config = dict(
    encoder_mlp_ratio=2,
    encoder_parallel_block=False,
    encoder_layers=14,
    decoder_block='basic',
    decoder_attention=False,
    init='lecun_normal',
    max_steps=14000,
    batch_size=384,
    warmup_steps=1400,
)
Rows from block 7 of the encoder, named by matrix and row number. Rows with one number belong to one neuron. Each number is 50 + 15 x the weight over the matrix's rms, rounded and kept within 0 to 99. All counts start at 0.
# gate: MLP gate (encoder.blocks.7.mlp.gate.weight, 384x192), inputs 0-95
# fc1: MLP up (encoder.blocks.7.mlp.fc1.weight, 384x192), inputs 0-95
# fc2: MLP down (encoder.blocks.7.mlp.fc2.weight, 192x384, transposed), outputs 0-95
gate.10:44 45 62 68 61 75 37 66 32 45 26 56 82 70 75 49 10 39 16 44 50 62 55 48 40 80 52 74 24 45 66 37 76 52 58 46 50 40 54 83 53 23 27 50 49 46 37 31 68 37 47 55 29 64 41 57 46 59 62 50 59 12 55 51 51 22 50 44 46 61 65 62 39 37 49 58 53 48 44 57 60 31 82 72 45 48 27 53 57 35 51 19 51 67 58 47
gate.11:12 65 61 53 48 76 62 21 65 40 29 49 65 51 73 23 61 64 54 42 73 55 68 32 47 42 68 57 47 60 38 55 51 45 50 44 40 17 48 26 48 63 41 53 50 68 48 47 43 20 32 52 65 47 57 46 50 51 88 48 57 66 78 48 38 74 63 44 20 54 46 29 32 79 47 54 31 50 22 61 51 44 42 26 49 48 37 60 83 37 51 61 50 47 42 46
gate.12:44 55 58 51 58 31 63 62 57 51 66 40 73 33 61 57 51 63 62 44 50 69 42 55 64 81 35 57 43 50 68 44 51 53 45 56 64 57 62 51 70 70 63 70 44 58 60 52 75 41 50 60 62 47 60 63 56 49 59 74 42 24 41 44 49 25 56 27 60 57 43 36 56 28 37 40 49 66 55 48 25 24 46 56 57 53 24 55 51 44 53 49 30 39 75 29
gate.13:48 55 80 70 51 74 56 66 49 50 49 46 38 85 56 66 60 72 13 31 55 53 76 54 41 64 36 30 45 44 67 37 83 65 52 51 53 52 47 53 68 41 41 26 60 52 71 25 49 38 58 67 83 72 46 82 24 65 81 53 36 57 41 49 24 27 39 61 75 44 37 65 49 59 42 51 72 34 25 55 46 52 43 47 50 23 58 59 53 09 44 74 36 44 61 18
gate.14:39 26 55 19 38 63 30 57 25 65 71 38 40 17 70 49 62 44 23 58 29 57 44 51 53 45 71 55 27 53 53 27 55 45 38 48 52 50 52 35 71 32 57 47 07 53 73 31 55 59 31 51 45 56 81 54 56 34 65 65 61 44 36 38 28 17 53 30 58 35 53 42 52 61 33 41 28 65 29 43 61 22 59 57 40 54 54 60 53 37 58 79 38 61 77 37
gate.15:43 51 51 52 54 48 30 10 44 63 51 52 22 33 33 69 40 30 51 38 65 65 40 52 51 31 32 55 69 64 78 71 72 68 47 43 63 37 60 36 07 57 72 38 59 56 59 68 60 46 31 33 49 53 77 67 24 47 39 62 70 26 42 64 69 33 68 86 92 49 24 55 41 71 67 79 61 32 87 12 79 50 57 29 74 36 49 36 55 45 63 67 21 47 44 72
gate.16:65 41 46 41 48 71 51 46 18 60 44 50 45 14 52 51 44 54 29 38 62 61 52 65 63 45 50 42 46 60 87 68 66 53 48 39 42 51 26 51 39 59 51 64 44 51 42 62 50 15 74 33 19 48 48 68 22 44 53 74 54 30 76 72 64 50 47 30 71 84 52 71 29 72 28 80 43 57 26 69 24 70 27 25 65 56 66 52 47 42 52 47 50 50 72 61
gate.17:00 38 58 48 58 49 45 00 18 50 59 00 41 92 60 41 30 04 31 78 55 42 73 00 82 33 65 24 58 60 83 99 15 71 76 49 30 33 61 38 81 73 53 32 99 99 20 62 60 14 98 18 46 75 16 77 52 33 69 30 41 10 00 71 42 72 53 38 70 48 36 57 80 62 71 40 33 90 71 40 65 57 47 53 21 57 45 99 99 51 64 56 46 81 23 33
gate.18:59 50 58 45 46 77 37 77 50 75 54 57 54 33 42 40 62 52 62 56 55 43 29 57 60 74 50 45 45 14 56 47 60 86 54 15 65 63 62 49 58 63 44 35 50 54 41 50 45 61 30 60 33 32 51 61 34 55 39 60 38 63 50 27 43 39 48 41 49 83 32 35 51 58 30 45 55 60 20 59 68 54 67 44 62 52 38 65 70 81 45 73 50 31 52 23
gate.19:54 40 59 58 44 49 44 49 44 51 68 44 51 36 48 38 32 51 45 32 52 47 62 43 56 50 63 60 64 44 41 42 43 42 30 80 56 84 50 23 62 54 54 34 36 60 40 46 50 52 62 38 52 50 69 52 43 52 47 43 54 53 53 45 41 49 53 52 38 77 44 67 48 63 63 47 66 42 32 52 44 53 48 56 50 62 15 48 53 43 28 43 67 48 57 63
gate.20:73 82 30 29 38 37 18 33 37 53 54 48 47 31 49 32 45 34 57 70 47 56 59 48 41 60 67 62 55 51 50 77 34 60 51 16 41 44 65 46 57 57 52 53 43 52 43 56 59 64 63 74 45 51 29 44 50 49 48 58 47 64 65 38 38 60 16 50 63 36 80 64 68 76 55 46 46 48 45 74 53 46 55 52 26 72 58 68 78 72 58 68 59 47 43 43
gate.21:47 47 48 57 48 59 53 49 34 54 41 40 50 51 57 68 49 52 41 26 59 46 56 42 42 44 56 53 62 59 58 50 73 46 61 43 44 64 52 53 34 50 42 41 55 50 66 50 61 48 45 35 61 51 54 76 42 58 59 40 56 50 52 42 60 44 46 65 47 31 69 44 48 55 50 62 50 33 50 36 50 48 54 56 46 48 77 51 41 51 49 49 16 64 57 48
gate.22:53 37 61 45 23 21 33 46 54 50 45 32 43 79 53 57 82 92 31 26 37 58 40 57 74 31 09 68 37 37 59 49 67 50 78 23 40 49 55 48 51 87 53 50 51 47 31 58 67 43 61 57 47 59 61 55 76 53 43 49 72 70 52 44 46 26 47 42 30 81 47 43 43 76 50 43 41 47 30 34 52 44 51 78 41 41 65 75 56 62 60 59 55 40 12 39
gate.23:68 57 52 35 64 30 30 61 57 76 27 73 50 66 48 48 55 49 62 69 50 36 15 38 46 62 47 66 48 50 46 73 48 46 41 58 47 40 55 47 43 70 58 69 44 43 60 36 58 52 63 61 47 50 50 49 51 47 55 46 43 45 46 66 63 33 37 53 56 60 47 86 49 40 33 43 43 42 55 46 61 56 51 34 53 70 59 72 42 39 42 34 52 17 55 49
gate.24:62 50 61 59 59 85 00 45 70 55 45 81 37 68 43 41 47 50 44 75 45 23 44 45 72 43 36 36 61 50 62 23 51 29 57 53 98 65 65 51 62 40 76 37 51 51 65 67 56 43 55 56 56 60 49 33 51 47 99 67 63 17 28 78 64 57 43 26 30 58 34 32 54 61 25 53 51 50 75 30 78 54 89 74 48 45 53 54 65 61 34 35 55 34 50 19
gate.25:37 44 64 48 57 40 45 51 34 40 63 31 48 51 61 48 19 50 55 52 69 48 77 65 47 73 56 58 48 56 70 48 71 42 45 43 54 42 57 71 24 56 42 37 17 50 35 55 67 50 51 44 51 51 52 58 30 47 39 69 51 37 47 31 22 32 66 79 47 41 44 64 60 37 41 33 43 58 52 48 48 36 71 51 73 43 41 70 55 65 35 55 65 42 47 71
gate.26:42 48 56 48 28 59 59 41 51 56 55 54 60 26 30 91 52 46 76 47 57 65 43 39 35 39 50 42 49 66 49 18 54 50 37 67 51 36 47 52 40 58 52 64 60 45 55 45 58 47 35 73 49 53 81 51 35 13 45 41 56 20 42 74 61 46 56 50 44 50 53 53 43 75 26 50 75 28 45 30 67 33 76 50 59 48 30 41 48 42 51 49 21 54 58 49
gate.27:38 43 37 51 67 38 53 21 47 40 45 59 42 87 29 46 73 68 66 52 46 87 12 54 72 00 12 11 11 61 56 67 54 47 75 40 55 46 62 31 18 58 42 62 62 53 58 57 86 51 69 76 41 68 24 20 65 46 41 67 42 49 29 76 76 37 88 47 48 39 41 59 43 68 77 50 51 44 56 74 62 66 64 94 60 74 68 54 37 45 46 52 73 39 23 65
gate.28:32 20 67 59 33 45 50 46 59 44 57 75 50 51 60 50 40 62 57 57 71 51 59 51 46 49 51 24 63 51 75 49 40 48 52 61 49 71 55 40 52 45 49 44 37 38 45 41 28 51 50 39 43 56 41 55 45 58 50 15 69 58 81 45 45 39 55 14 52 54 57 54 37 47 27 34 63 48 39 56 44 53 51 28 47 54 50 53 78 49 37 73 66 30 45 44
gate.29:52 62 68 55 54 55 43 60 55 78 38 52 44 58 51 39 61 53 48 51 49 51 43 52 41 51 34 44 49 50 39 74 57 37 51 61 50 44 49 36 48 50 42 53 54 41 46 59 43 35 33 52 41 69 44 56 48 72 30 58 48 55 57 51 62 46 70 41 44 36 23 56 33 71 52 55 42 46 49 45 48 64 58 70 53 35 56 45 46 50 46 64 44 31 49 60
gate.30:41 54 39 48 38 70 29 80 33 19 64 43 62 52 46 58 48 40 26 50 66 72 55 55 47 46 43 57 30 47 42 33 57 23 60 70 50 63 53 81 38 61 51 67 40 50 48 22 54 09 60 53 84 54 61 37 39 54 59 23 35 49 30 48 53 32 36 46 54 51 34 64 51 52 42 53 56 50 30 83 50 46 47 59 50 55 43 55 34 59 51 80 65 71 28 46
gate.31:54 36 36 52 64 55 44 38 47 55 64 52 49 69 25 42 48 39 20 51 67 77 53 45 55 42 75 49 49 24 51 40 56 35 64 56 50 29 51 37 43 35 42 51 41 63 43 58 54 56 48 56 54 69 62 38 53 56 51 57 51 35 53 47 48 41 57 64 49 53 41 67 56 32 47 71 46 40 47 38 48 43 49 41 52 42 48 49 46 67 52 57 50 56 56 68
gate.32:74 43 43 47 44 59 54 56 39 50 51 63 56 56 51 50 51 58 30 69 47 35 62 41 38 63 50 43 75 50 60 34 37 34 54 45 57 31 50 60 63 49 57 79 54 53 35 41 56 68 52 50 52 49 54 52 66 55 52 50 48 43 61 55 28 37 43 55 53 48 59 55 20 59 56 50 55 54 62 44 40 47 40 35 62 28 43 52 45 43 47 63 41 33 65 50
gate.33:54 38 14 82 36 69 42 60 23 47 49 49 92 27 40 65 59 47 59 63 60 66 60 57 57 55 31 54 38 59 43 67 57 43 49 57 52 75 51 34 35 17 79 55 55 46 50 58 54 50 58 68 43 40 38 37 57 41 87 37 49 41 45 46 55 10 57 54 43 48 70 82 81 52 42 35 49 69 71 29 63 52 45 48 51 59 43 37 48 49 51 43 51 55 52 51
fc1.10:49 53 51 38 50 60 59 54 48 45 46 38 50 73 59 49 53 50 66 51 45 42 59 49 51 47 48 42 56 67 58 51 44 50 46 55 42 54 40 54 72 46 57 51 67 45 44 62 54 66 43 33 51 40 50 41 60 51 38 46 67 50 59 38 34 53 60 57 44 57 57 44 43 39 46 56 47 42 30 54 44 41 65 39 58 38 34 47 48 60 50 51 49 48 50 59
fc1.11:49 49 56 42 52 58 45 54 41 50 55 38 54 32 46 40 71 71 31 58 58 69 49 35 45 43 49 49 50 29 59 35 45 54 41 59 32 36 45 31 49 51 39 44 31 47 78 39 64 39 63 51 54 52 38 34 49 67 43 29 62 54 45 62 62 36 42 36 58 51 40 56 65 44 71 40 34 50 46 69 52 47 68 51 51 51 52 41 47 57 50 46 58 49 49 47
fc1.12:62 48 48 60 51 30 48 55 36 54 29 46 32 73 44 56 49 41 38 53 57 43 76 42 44 64 82 41 44 43 61 55 66 64 83 49 53 43 59 62 64 42 55 63 29 40 57 40 49 62 59 47 54 57 41 32 62 39 46 48 31 55 36 26 70 58 28 47 31 21 48 50 53 55 64 76 74 50 64 67 44 55 53 39 69 35 43 19 32 31 64 40 12 63 36 44
fc1.13:26 62 58 51 38 55 46 54 49 47 75 65 69 34 58 49 46 34 41 55 69 37 24 29 95 26 57 61 37 68 59 69 36 44 34 63 60 55 47 57 36 76 54 51 35 43 40 50 47 50 26 50 39 67 40 46 64 55 55 58 86 33 60 47 73 69 72 56 48 59 58 51 91 57 51 29 45 41 44 55 85 26 41 66 72 57 43 26 70 91 67 46 50 50 44 47
fc1.14:43 62 43 57 46 45 73 43 29 65 73 52 41 66 64 39 46 45 83 75 54 52 65 29 42 77 50 47 00 44 54 54 80 58 68 27 55 52 57 52 68 41 95 62 54 44 36 49 59 85 43 65 48 56 43 49 37 49 34 66 41 10 45 53 38 13 69 42 55 75 37 29 70 34 36 55 73 32 77 62 56 42 38 38 50 49 42 66 64 37 52 20 62 67 82 55
fc1.15:62 58 17 59 48 53 45 29 57 49 31 56 51 54 48 70 30 24 41 50 64 66 56 51 48 87 68 39 41 63 55 08 52 53 57 38 38 48 37 55 82 37 83 58 79 54 62 35 54 63 41 44 26 53 40 59 34 30 44 50 61 52 62 66 51 49 56 75 39 64 45 25 63 57 41 75 56 45 36 50 29 50 47 37 54 36 48 49 60 50 50 59 48 49 66 50
fc1.16:76 64 24 33 16 48 25 20 62 34 44 64 51 57 66 63 50 39 52 65 66 39 48 32 61 52 80 70 19 74 80 33 24 28 40 74 39 53 60 59 39 29 53 12 76 21 36 45 37 51 00 61 56 34 40 50 45 73 50 89 58 47 49 64 38 93 42 59 53 76 38 42 56 74 53 21 74 28 43 78 23 49 52 12 45 47 48 70 48 52 45 97 60 37 48 38
fc1.17:29 35 64 38 71 50 50 51 60 80 52 70 56 48 42 38 49 68 39 23 69 38 48 69 23 37 31 65 61 50 38 48 55 48 38 38 49 56 62 45 49 58 52 40 50 57 36 87 79 58 02 60 35 39 60 43 48 49 59 49 56 35 37 39 50 47 83 26 41 53 67 45 50 47 48 47 73 24 55 66 62 45 73 23 41 44 58 50 43 52 35 19 61 51 49 54
fc1.18:12 28 82 46 48 54 70 47 43 49 60 38 71 46 50 35 56 58 42 25 49 38 55 35 62 55 39 29 30 52 53 29 32 55 54 38 44 64 36 58 28 53 54 32 67 57 46 56 74 72 61 80 43 37 68 50 49 64 32 57 45 35 53 28 39 56 26 88 55 37 43 75 53 48 41 68 49 49 49 29 52 56 80 30 45 55 58 74 48 50 61 49 58 63 34 50
fc1.19:40 61 31 33 56 53 50 33 70 36 39 46 46 66 41 51 33 45 58 60 51 33 41 44 65 29 40 37 41 66 67 57 48 51 57 27 40 44 45 81 59 49 36 51 64 46 41 33 34 48 51 60 63 48 46 60 55 53 58 56 22 54 50 55 68 42 46 56 60 58 55 50 46 34 52 57 52 52 54 18 50 41 53 30 59 35 69 46 56 61 31 72 42 51 56 42
fc1.20:45 44 42 46 26 42 56 53 47 44 63 52 53 62 51 29 35 50 65 52 57 67 53 51 42 62 54 76 43 40 68 49 33 58 42 49 53 46 49 46 54 48 36 47 60 51 54 36 37 42 45 45 52 46 46 50 37 67 52 41 48 37 42 41 48 40 41 54 50 66 64 51 46 44 52 57 51 58 33 46 56 43 50 55 49 62 62 62 55 36 60 55 50 23 46 57
fc1.21:43 45 33 39 47 69 32 36 48 52 44 54 53 39 32 43 38 49 53 30 54 73 35 47 65 44 62 53 57 47 66 45 70 40 51 62 47 63 60 50 22 64 63 48 52 59 55 65 36 46 48 78 54 38 48 50 54 49 50 73 59 66 42 41 63 59 58 52 54 85 49 46 45 52 50 46 54 35 57 46 35 51 59 49 38 47 71 49 58 57 28 55 32 65 18 38
fc1.22:47 18 61 48 32 64 68 68 55 59 56 55 36 48 51 76 55 74 42 77 64 55 41 43 22 66 45 54 65 29 48 74 55 79 11 50 33 22 52 41 56 38 60 56 16 72 52 23 42 54 45 76 27 49 46 46 64 42 45 53 51 62 64 03 37 77 29 76 42 00 26 56 53 52 40 24 59 32 51 61 11 60 61 57 13 59 73 76 39 60 50 58 62 58 18 38
fc1.23:57 41 46 42 44 55 60 39 35 26 45 52 55 59 51 67 31 58 58 39 50 55 49 43 55 49 38 18 60 86 50 58 59 55 52 58 33 63 53 47 51 45 52 52 39 59 65 43 46 46 55 63 82 32 33 65 63 43 56 51 56 79 73 43 28 29 58 43 52 58 54 44 44 58 47 75 40 49 42 63 53 45 50 47 61 48 57 68 55 51 22 62 55 35 48 26
fc1.24:72 43 42 38 62 77 48 54 57 84 70 62 51 49 37 43 54 52 81 54 58 54 46 60 52 73 84 41 68 31 47 47 70 49 51 38 66 68 66 27 42 56 74 54 52 35 36 30 39 37 60 58 69 84 25 74 18 24 55 37 53 36 61 57 29 29 31 37 45 44 40 39 51 47 41 53 69 51 54 46 64 47 36 49 72 12 49 64 49 41 47 24 49 39 72 52
fc1.25:46 61 52 64 48 43 53 43 41 41 54 28 38 62 51 53 46 40 62 56 42 46 28 47 47 53 60 62 57 37 21 40 47 21 78 53 48 60 35 55 57 48 80 53 49 54 57 44 71 45 52 59 54 59 48 42 42 23 61 45 34 26 50 53 67 63 44 33 30 57 48 54 68 76 70 65 60 56 25 54 57 53 55 45 42 42 48 54 74 50 48 50 45 67 29 63
fc1.26:33 26 11 59 43 34 14 54 55 30 50 71 66 36 49 28 23 64 52 50 25 28 48 69 61 54 42 36 57 75 64 62 42 51 47 48 31 61 55 69 24 36 26 53 32 08 53 20 49 72 47 30 47 50 34 73 58 52 16 74 34 44 60 10 53 20 13 41 59 58 87 18 52 31 82 83 62 81 90 34 49 49 00 45 43 50 65 73 71 34 46 99 72 44 38 68
fc1.27:66 60 54 48 68 51 29 64 48 34 53 67 12 73 75 49 60 43 56 51 33 53 42 16 54 59 42 63 14 53 46 46 40 56 41 39 46 50 61 38 53 67 44 63 34 49 60 23 51 50 87 28 40 53 19 45 30 60 22 55 51 77 50 32 59 70 71 43 45 53 30 47 83 38 60 78 42 23 37 31 28 33 46 47 64 96 49 62 49 86 50 77 41 49 27 79
fc1.28:60 72 52 25 54 40 68 39 50 48 61 12 54 41 46 55 44 43 47 54 25 39 58 51 59 30 39 71 66 38 53 22 57 27 51 69 45 48 43 51 62 52 41 63 45 40 57 45 50 40 52 69 52 61 62 46 44 17 51 65 45 39 28 46 44 40 47 79 48 27 44 44 64 57 64 49 61 75 50 47 49 41 57 43 45 56 27 64 39 69 56 63 51 74 55 73
fc1.29:62 49 44 51 51 71 50 61 44 45 57 58 47 34 53 66 51 30 49 44 49 41 39 55 64 41 68 49 50 51 52 40 44 50 49 41 45 36 42 47 54 49 36 59 48 60 55 44 46 63 49 52 40 64 52 43 34 43 50 28 51 45 52 57 35 56 48 72 44 39 57 47 29 50 40 42 71 75 50 57 56 50 46 53 47 45 43 37 39 59 45 47 56 49 52 47
fc1.30:36 34 63 47 42 52 56 40 66 68 57 46 65 52 52 46 70 51 28 55 39 60 47 45 47 36 59 50 15 54 41 52 45 41 34 44 36 80 69 66 34 41 64 43 47 47 43 33 56 59 29 44 66 60 30 75 28 35 35 28 14 56 42 37 24 49 74 32 55 33 44 54 54 47 80 57 38 49 43 88 70 35 43 39 35 57 72 59 25 47 57 65 55 71 62 55
fc1.31:47 41 46 50 64 34 91 00 17 68 49 88 52 41 40 40 76 39 51 39 64 55 28 50 63 57 61 45 55 55 21 54 57 61 41 18 45 67 45 63 53 96 84 68 12 40 63 32 47 46 53 57 47 64 57 52 58 35 52 82 17 50 76 51 59 83 18 25 45 38 24 40 54 70 55 59 52 15 39 56 69 41 22 65 52 36 55 62 99 47 67 64 47 43 50 49
fc1.32:73 35 47 35 52 61 51 52 17 44 41 34 26 21 77 50 56 47 48 32 17 57 36 39 53 74 41 55 08 46 22 47 54 61 53 41 49 61 53 47 36 59 77 54 50 40 52 50 56 29 64 61 72 50 08 49 43 71 78 40 47 46 44 50 68 50 51 44 54 22 15 73 67 55 35 26 47 40 43 72 67 65 32 70 45 59 59 83 36 25 61 56 48 37 64 47
fc1.33:30 71 53 58 66 41 45 42 55 58 46 48 44 56 43 56 58 48 49 47 73 59 30 45 47 69 53 51 36 56 58 59 49 58 37 15 51 49 50 48 58 25 32 41 49 51 50 45 30 48 76 39 25 52 52 45 47 49 44 47 71 49 48 49 44 43 72 53 52 64 44 49 70 31 51 41 55 48 68 59 37 68 56 39 76 50 46 47 47 66 40 39 72 38 50 69
fc2.10:12 45 62 52 52 46 38 39 47 67 68 41 51 49 34 48 57 50 67 64 52 53 54 55 37 50 50 50 40 39 50 57 51 53 48 15 50 44 60 44 33 50 39 38 58 49 58 52 60 44 47 54 47 49 25 53 52 50 56 37 61 48 06 47 61 41 58 32 45 49 51 46 53 58 52 54 58 21 37 42 54 63 25 63 33 50 47 59 64 57 55 46 55 36 53 63
fc2.11:52 37 38 49 74 38 48 51 32 65 69 54 67 31 35 65 51 52 39 79 43 60 35 37 45 54 20 32 40 17 53 28 49 56 38 74 61 58 65 55 71 12 10 69 50 42 66 45 65 62 53 45 48 48 47 41 42 69 39 43 36 52 13 54 54 37 21 69 73 38 51 50 76 11 71 75 55 56 47 42 31 65 31 60 65 48 79 46 19 51 61 20 56 61 61 49
fc2.12:30 47 73 34 66 77 31 25 52 43 45 60 52 39 35 67 79 50 51 66 56 32 34 44 53 51 30 58 45 65 53 64 55 22 50 44 80 38 65 57 45 70 60 67 23 52 21 55 09 48 48 59 54 58 35 70 51 29 41 33 55 63 66 50 52 47 45 70 47 64 54 50 34 43 53 28 35 45 58 29 35 78 25 68 44 53 31 57 45 50 46 61 55 51 30 69
fc2.13:80 47 34 54 78 49 60 56 52 70 20 43 42 50 64 45 53 54 43 42 33 59 97 37 42 76 50 52 64 39 50 61 56 49 60 51 32 44 60 48 51 61 59 52 52 50 38 51 66 33 72 74 49 48 56 68 38 56 39 53 09 70 39 37 23 21 36 37 46 24 47 44 51 47 52 63 44 53 65 50 46 71 50 46 38 38 56 87 36 36 34 51 46 35 62 54
fc2.14:51 49 51 49 50 62 37 61 70 50 29 46 60 61 54 34 48 40 56 44 58 50 67 47 55 46 56 53 57 43 52 35 54 47 62 41 43 98 57 29 44 27 52 22 62 32 45 37 41 50 82 47 68 42 40 50 25 51 58 56 55 60 40 25 53 48 76 44 19 39 33 41 57 43 65 49 70 78 23 51 57 19 63 25 32 76 50 37 43 70 42 66 59 53 50 53
fc2.15:59 39 61 37 49 60 29 14 45 52 53 32 63 79 67 44 70 56 22 50 62 68 24 40 47 52 51 47 51 53 61 67 51 31 84 76 25 44 48 27 21 50 67 67 44 76 52 44 77 30 68 23 53 59 37 56 34 53 47 55 91 46 60 60 46 22 30 73 70 47 50 00 34 63 78 60 58 40 50 00 72 41 37 51 46 27 44 44 42 41 82 51 38 53 37 81
fc2.16:42 45 87 76 61 74 58 77 60 61 60 58 40 41 16 62 59 35 44 59 51 35 45 58 43 58 46 33 45 41 56 23 35 52 44 43 44 56 31 32 64 69 40 57 39 05 40 45 77 47 45 59 36 50 51 48 33 41 48 53 50 63 51 45 55 45 37 46 27 50 48 28 56 47 64 85 48 27 42 54 45 45 10 47 61 52 47 27 47 47 53 65 64 58 76 52
fc2.17:38 47 39 66 76 62 43 43 46 50 57 43 76 84 70 45 38 34 28 61 50 36 57 39 55 29 44 61 73 55 44 80 47 38 19 50 39 48 66 59 41 28 61 42 64 93 29 45 29 44 55 34 41 81 70 40 54 38 54 04 60 25 52 76 49 50 80 22 50 50 53 50 52 63 42 43 56 61 50 47 99 43 72 64 09 72 60 33 77 41 29 39 04 32 32 57
fc2.18:86 75 44 62 75 51 55 40 65 51 40 35 12 45 42 79 50 34 51 66 28 53 48 55 65 57 64 59 49 26 51 54 45 49 57 58 37 30 35 53 51 64 56 63 56 55 52 49 30 72 22 59 52 59 28 46 50 56 45 49 53 38 40 48 64 44 69 23 38 62 42 00 51 48 48 46 62 49 52 51 39 68 37 60 63 49 71 16 60 33 55 38 42 42 44 49
fc2.19:33 54 34 43 48 16 42 38 42 42 40 60 55 47 34 68 13 58 58 50 48 55 39 43 67 28 49 52 72 50 53 61 37 39 61 55 59 64 56 58 52 35 51 43 37 56 32 68 37 41 78 53 52 43 49 85 67 36 55 61 26 49 42 46 50 49 66 54 59 70 50 64 53 70 71 37 68 59 43 46 54 31 58 31 47 58 35 43 60 45 18 47 54 50 43 52
fc2.20:25 14 46 68 69 48 64 61 54 50 63 50 36 57 49 62 47 66 50 19 67 53 42 55 42 69 29 56 37 38 63 38 58 74 59 88 53 51 21 47 73 48 52 40 49 50 57 50 43 19 41 15 63 54 54 48 66 64 53 37 63 25 38 68 67 48 61 53 34 58 39 45 13 16 31 44 59 48 48 14 55 47 43 75 59 20 42 44 06 24 40 34 34 35 42 57
fc2.21:59 49 29 46 55 62 46 47 26 65 46 50 37 58 39 66 40 63 39 27 55 54 48 66 72 52 57 41 51 55 48 70 80 51 61 60 24 65 51 80 46 50 51 38 45 53 45 47 25 44 62 48 40 41 72 57 36 59 67 62 49 33 53 39 46 53 49 61 25 43 53 64 57 46 51 55 62 47 34 24 53 08 50 44 44 59 79 45 50 51 44 48 46 59 40 55
fc2.22:72 44 34 60 00 79 36 97 61 54 50 70 45 40 43 43 47 50 50 67 89 59 65 43 39 44 65 58 71 61 32 38 57 46 66 75 62 36 45 58 88 08 70 44 40 54 39 26 44 37 30 46 68 66 35 31 14 52 92 23 67 49 61 41 47 34 38 68 57 36 47 58 75 40 50 79 72 25 25 46 26 53 57 39 45 64 52 37 53 57 47 30 42 69 58 53
fc2.23:72 49 56 26 65 20 54 55 37 48 22 73 48 50 43 37 37 30 70 61 33 53 15 46 72 56 47 36 67 79 43 48 46 35 56 76 59 58 55 53 32 51 44 58 39 48 60 60 61 63 68 75 42 41 61 94 58 38 87 48 46 64 59 51 40 01 59 50 50 68 37 83 50 51 47 35 47 47 49 63 71 44 65 39 68 61 50 39 49 48 44 19 63 20 26 34
fc2.24:40 44 56 42 36 49 31 41 60 61 41 49 33 59 83 22 55 48 66 54 44 36 52 03 36 48 46 32 49 64 32 40 52 47 75 53 43 65 20 26 47 33 70 39 43 55 59 50 82 56 65 45 50 32 64 63 39 64 50 73 77 69 24 46 50 65 48 30 40 35 36 62 45 45 48 50 78 56 70 54 54 54 56 44 44 72 55 48 65 52 68 65 63 29 48 61
fc2.25:43 49 53 47 68 41 71 51 63 52 32 45 49 51 52 48 52 44 57 60 49 56 63 58 50 47 39 45 49 68 31 65 42 61 43 47 60 54 53 68 24 52 40 48 48 59 43 42 57 36 70 64 38 70 55 53 48 32 59 48 30 52 51 34 49 48 42 52 59 48 50 59 43 40 51 57 47 56 53 49 68 25 23 49 52 65 51 61 36 59 51 36 75 43 47 46
fc2.26:48 34 00 85 42 40 23 45 84 36 57 68 53 59 81 36 29 79 23 43 35 11 42 56 61 49 39 24 56 50 52 50 53 32 80 60 24 50 99 77 46 44 32 55 36 36 23 16 56 99 60 14 33 51 31 44 37 60 35 62 48 38 60 00 59 12 12 45 49 74 73 08 61 21 84 61 49 79 85 43 34 57 00 14 36 81 79 68 45 49 31 88 97 50 33 82
fc2.27:75 59 48 36 80 44 47 83 56 35 45 80 56 50 58 41 43 55 27 45 48 15 67 52 52 80 63 50 59 71 31 45 55 60 30 34 55 50 85 85 62 36 67 51 23 79 41 50 32 63 21 33 48 62 71 63 32 47 45 22 60 41 65 45 38 41 53 40 47 45 58 78 85 29 53 63 24 38 53 47 12 43 49 17 46 44 46 42 35 33 47 39 44 47 67 45
fc2.28:44 69 31 44 44 50 51 48 50 59 51 52 67 67 49 50 47 49 23 54 19 74 81 35 47 21 52 52 58 42 81 57 64 41 68 56 60 35 57 54 63 39 49 69 38 37 30 45 37 48 53 50 49 21 48 69 43 44 58 39 50 57 56 42 52 52 63 39 54 42 45 77 58 55 68 40 58 70 68 70 57 33 55 43 33 59 50 40 68 65 47 69 64 63 45 46
fc2.29:40 51 60 50 43 53 36 50 50 40 58 66 52 46 44 54 39 60 61 55 53 52 51 67 50 66 60 49 48 75 51 25 64 50 54 54 64 50 56 58 65 35 45 44 46 56 58 56 55 42 62 51 66 64 40 35 64 52 59 53 50 51 50 72 47 39 50 38 38 43 42 44 46 50 50 28 35 36 39 54 46 57 30 23 31 70 56 71 62 43 66 62 47 48 40 45
fc2.30:66 45 55 50 62 25 61 72 61 48 41 57 48 32 41 34 25 56 45 63 38 50 45 50 50 40 52 34 66 65 50 54 55 59 42 57 40 33 23 49 70 55 41 40 47 80 54 65 50 57 35 53 28 49 52 48 75 45 39 78 63 59 64 59 51 52 43 60 69 58 56 30 43 44 51 57 48 31 47 21 46 57 56 55 42 51 46 53 42 49 50 35 27 22 55 59
fc2.31:40 63 44 55 48 73 81 40 51 66 66 64 44 50 53 28 79 69 53 36 77 23 61 56 56 73 50 49 28 79 48 50 40 59 49 45 48 77 29 82 50 90 77 58 56 31 72 06 45 35 48 77 37 60 29 49 61 46 36 78 60 45 33 58 67 91 31 20 43 79 59 35 37 85 41 63 36 21 68 63 57 45 57 67 50 29 51 45 77 52 67 48 38 21 57 43
fc2.32:62 48 44 27 51 52 56 55 48 57 51 34 09 52 74 50 47 41 66 26 42 59 45 34 46 58 43 67 13 61 49 68 62 55 49 29 19 55 55 67 34 48 65 42 51 41 59 65 45 36 52 41 77 54 20 47 34 44 69 42 51 44 32 48 80 74 45 34 55 47 52 52 70 50 62 36 41 42 42 67 58 67 50 56 49 55 50 70 44 46 66 63 44 51 32 50
fc2.33:52 81 56 71 69 61 45 46 41 47 45 55 46 34 33 89 54 34 65 58 75 75 43 57 61 52 41 58 50 62 36 54 56 55 28 47 36 47 54 49 34 30 69 52 61 50 49 59 28 49 49 51 49 43 58 35 55 57 62 47 49 35 41 38 58 31 49 63 50 52 50 22 54 32 62 36 59 48 59 32 55 52 42 44 36 58 51 46 26 88 49 25 79 55 53 44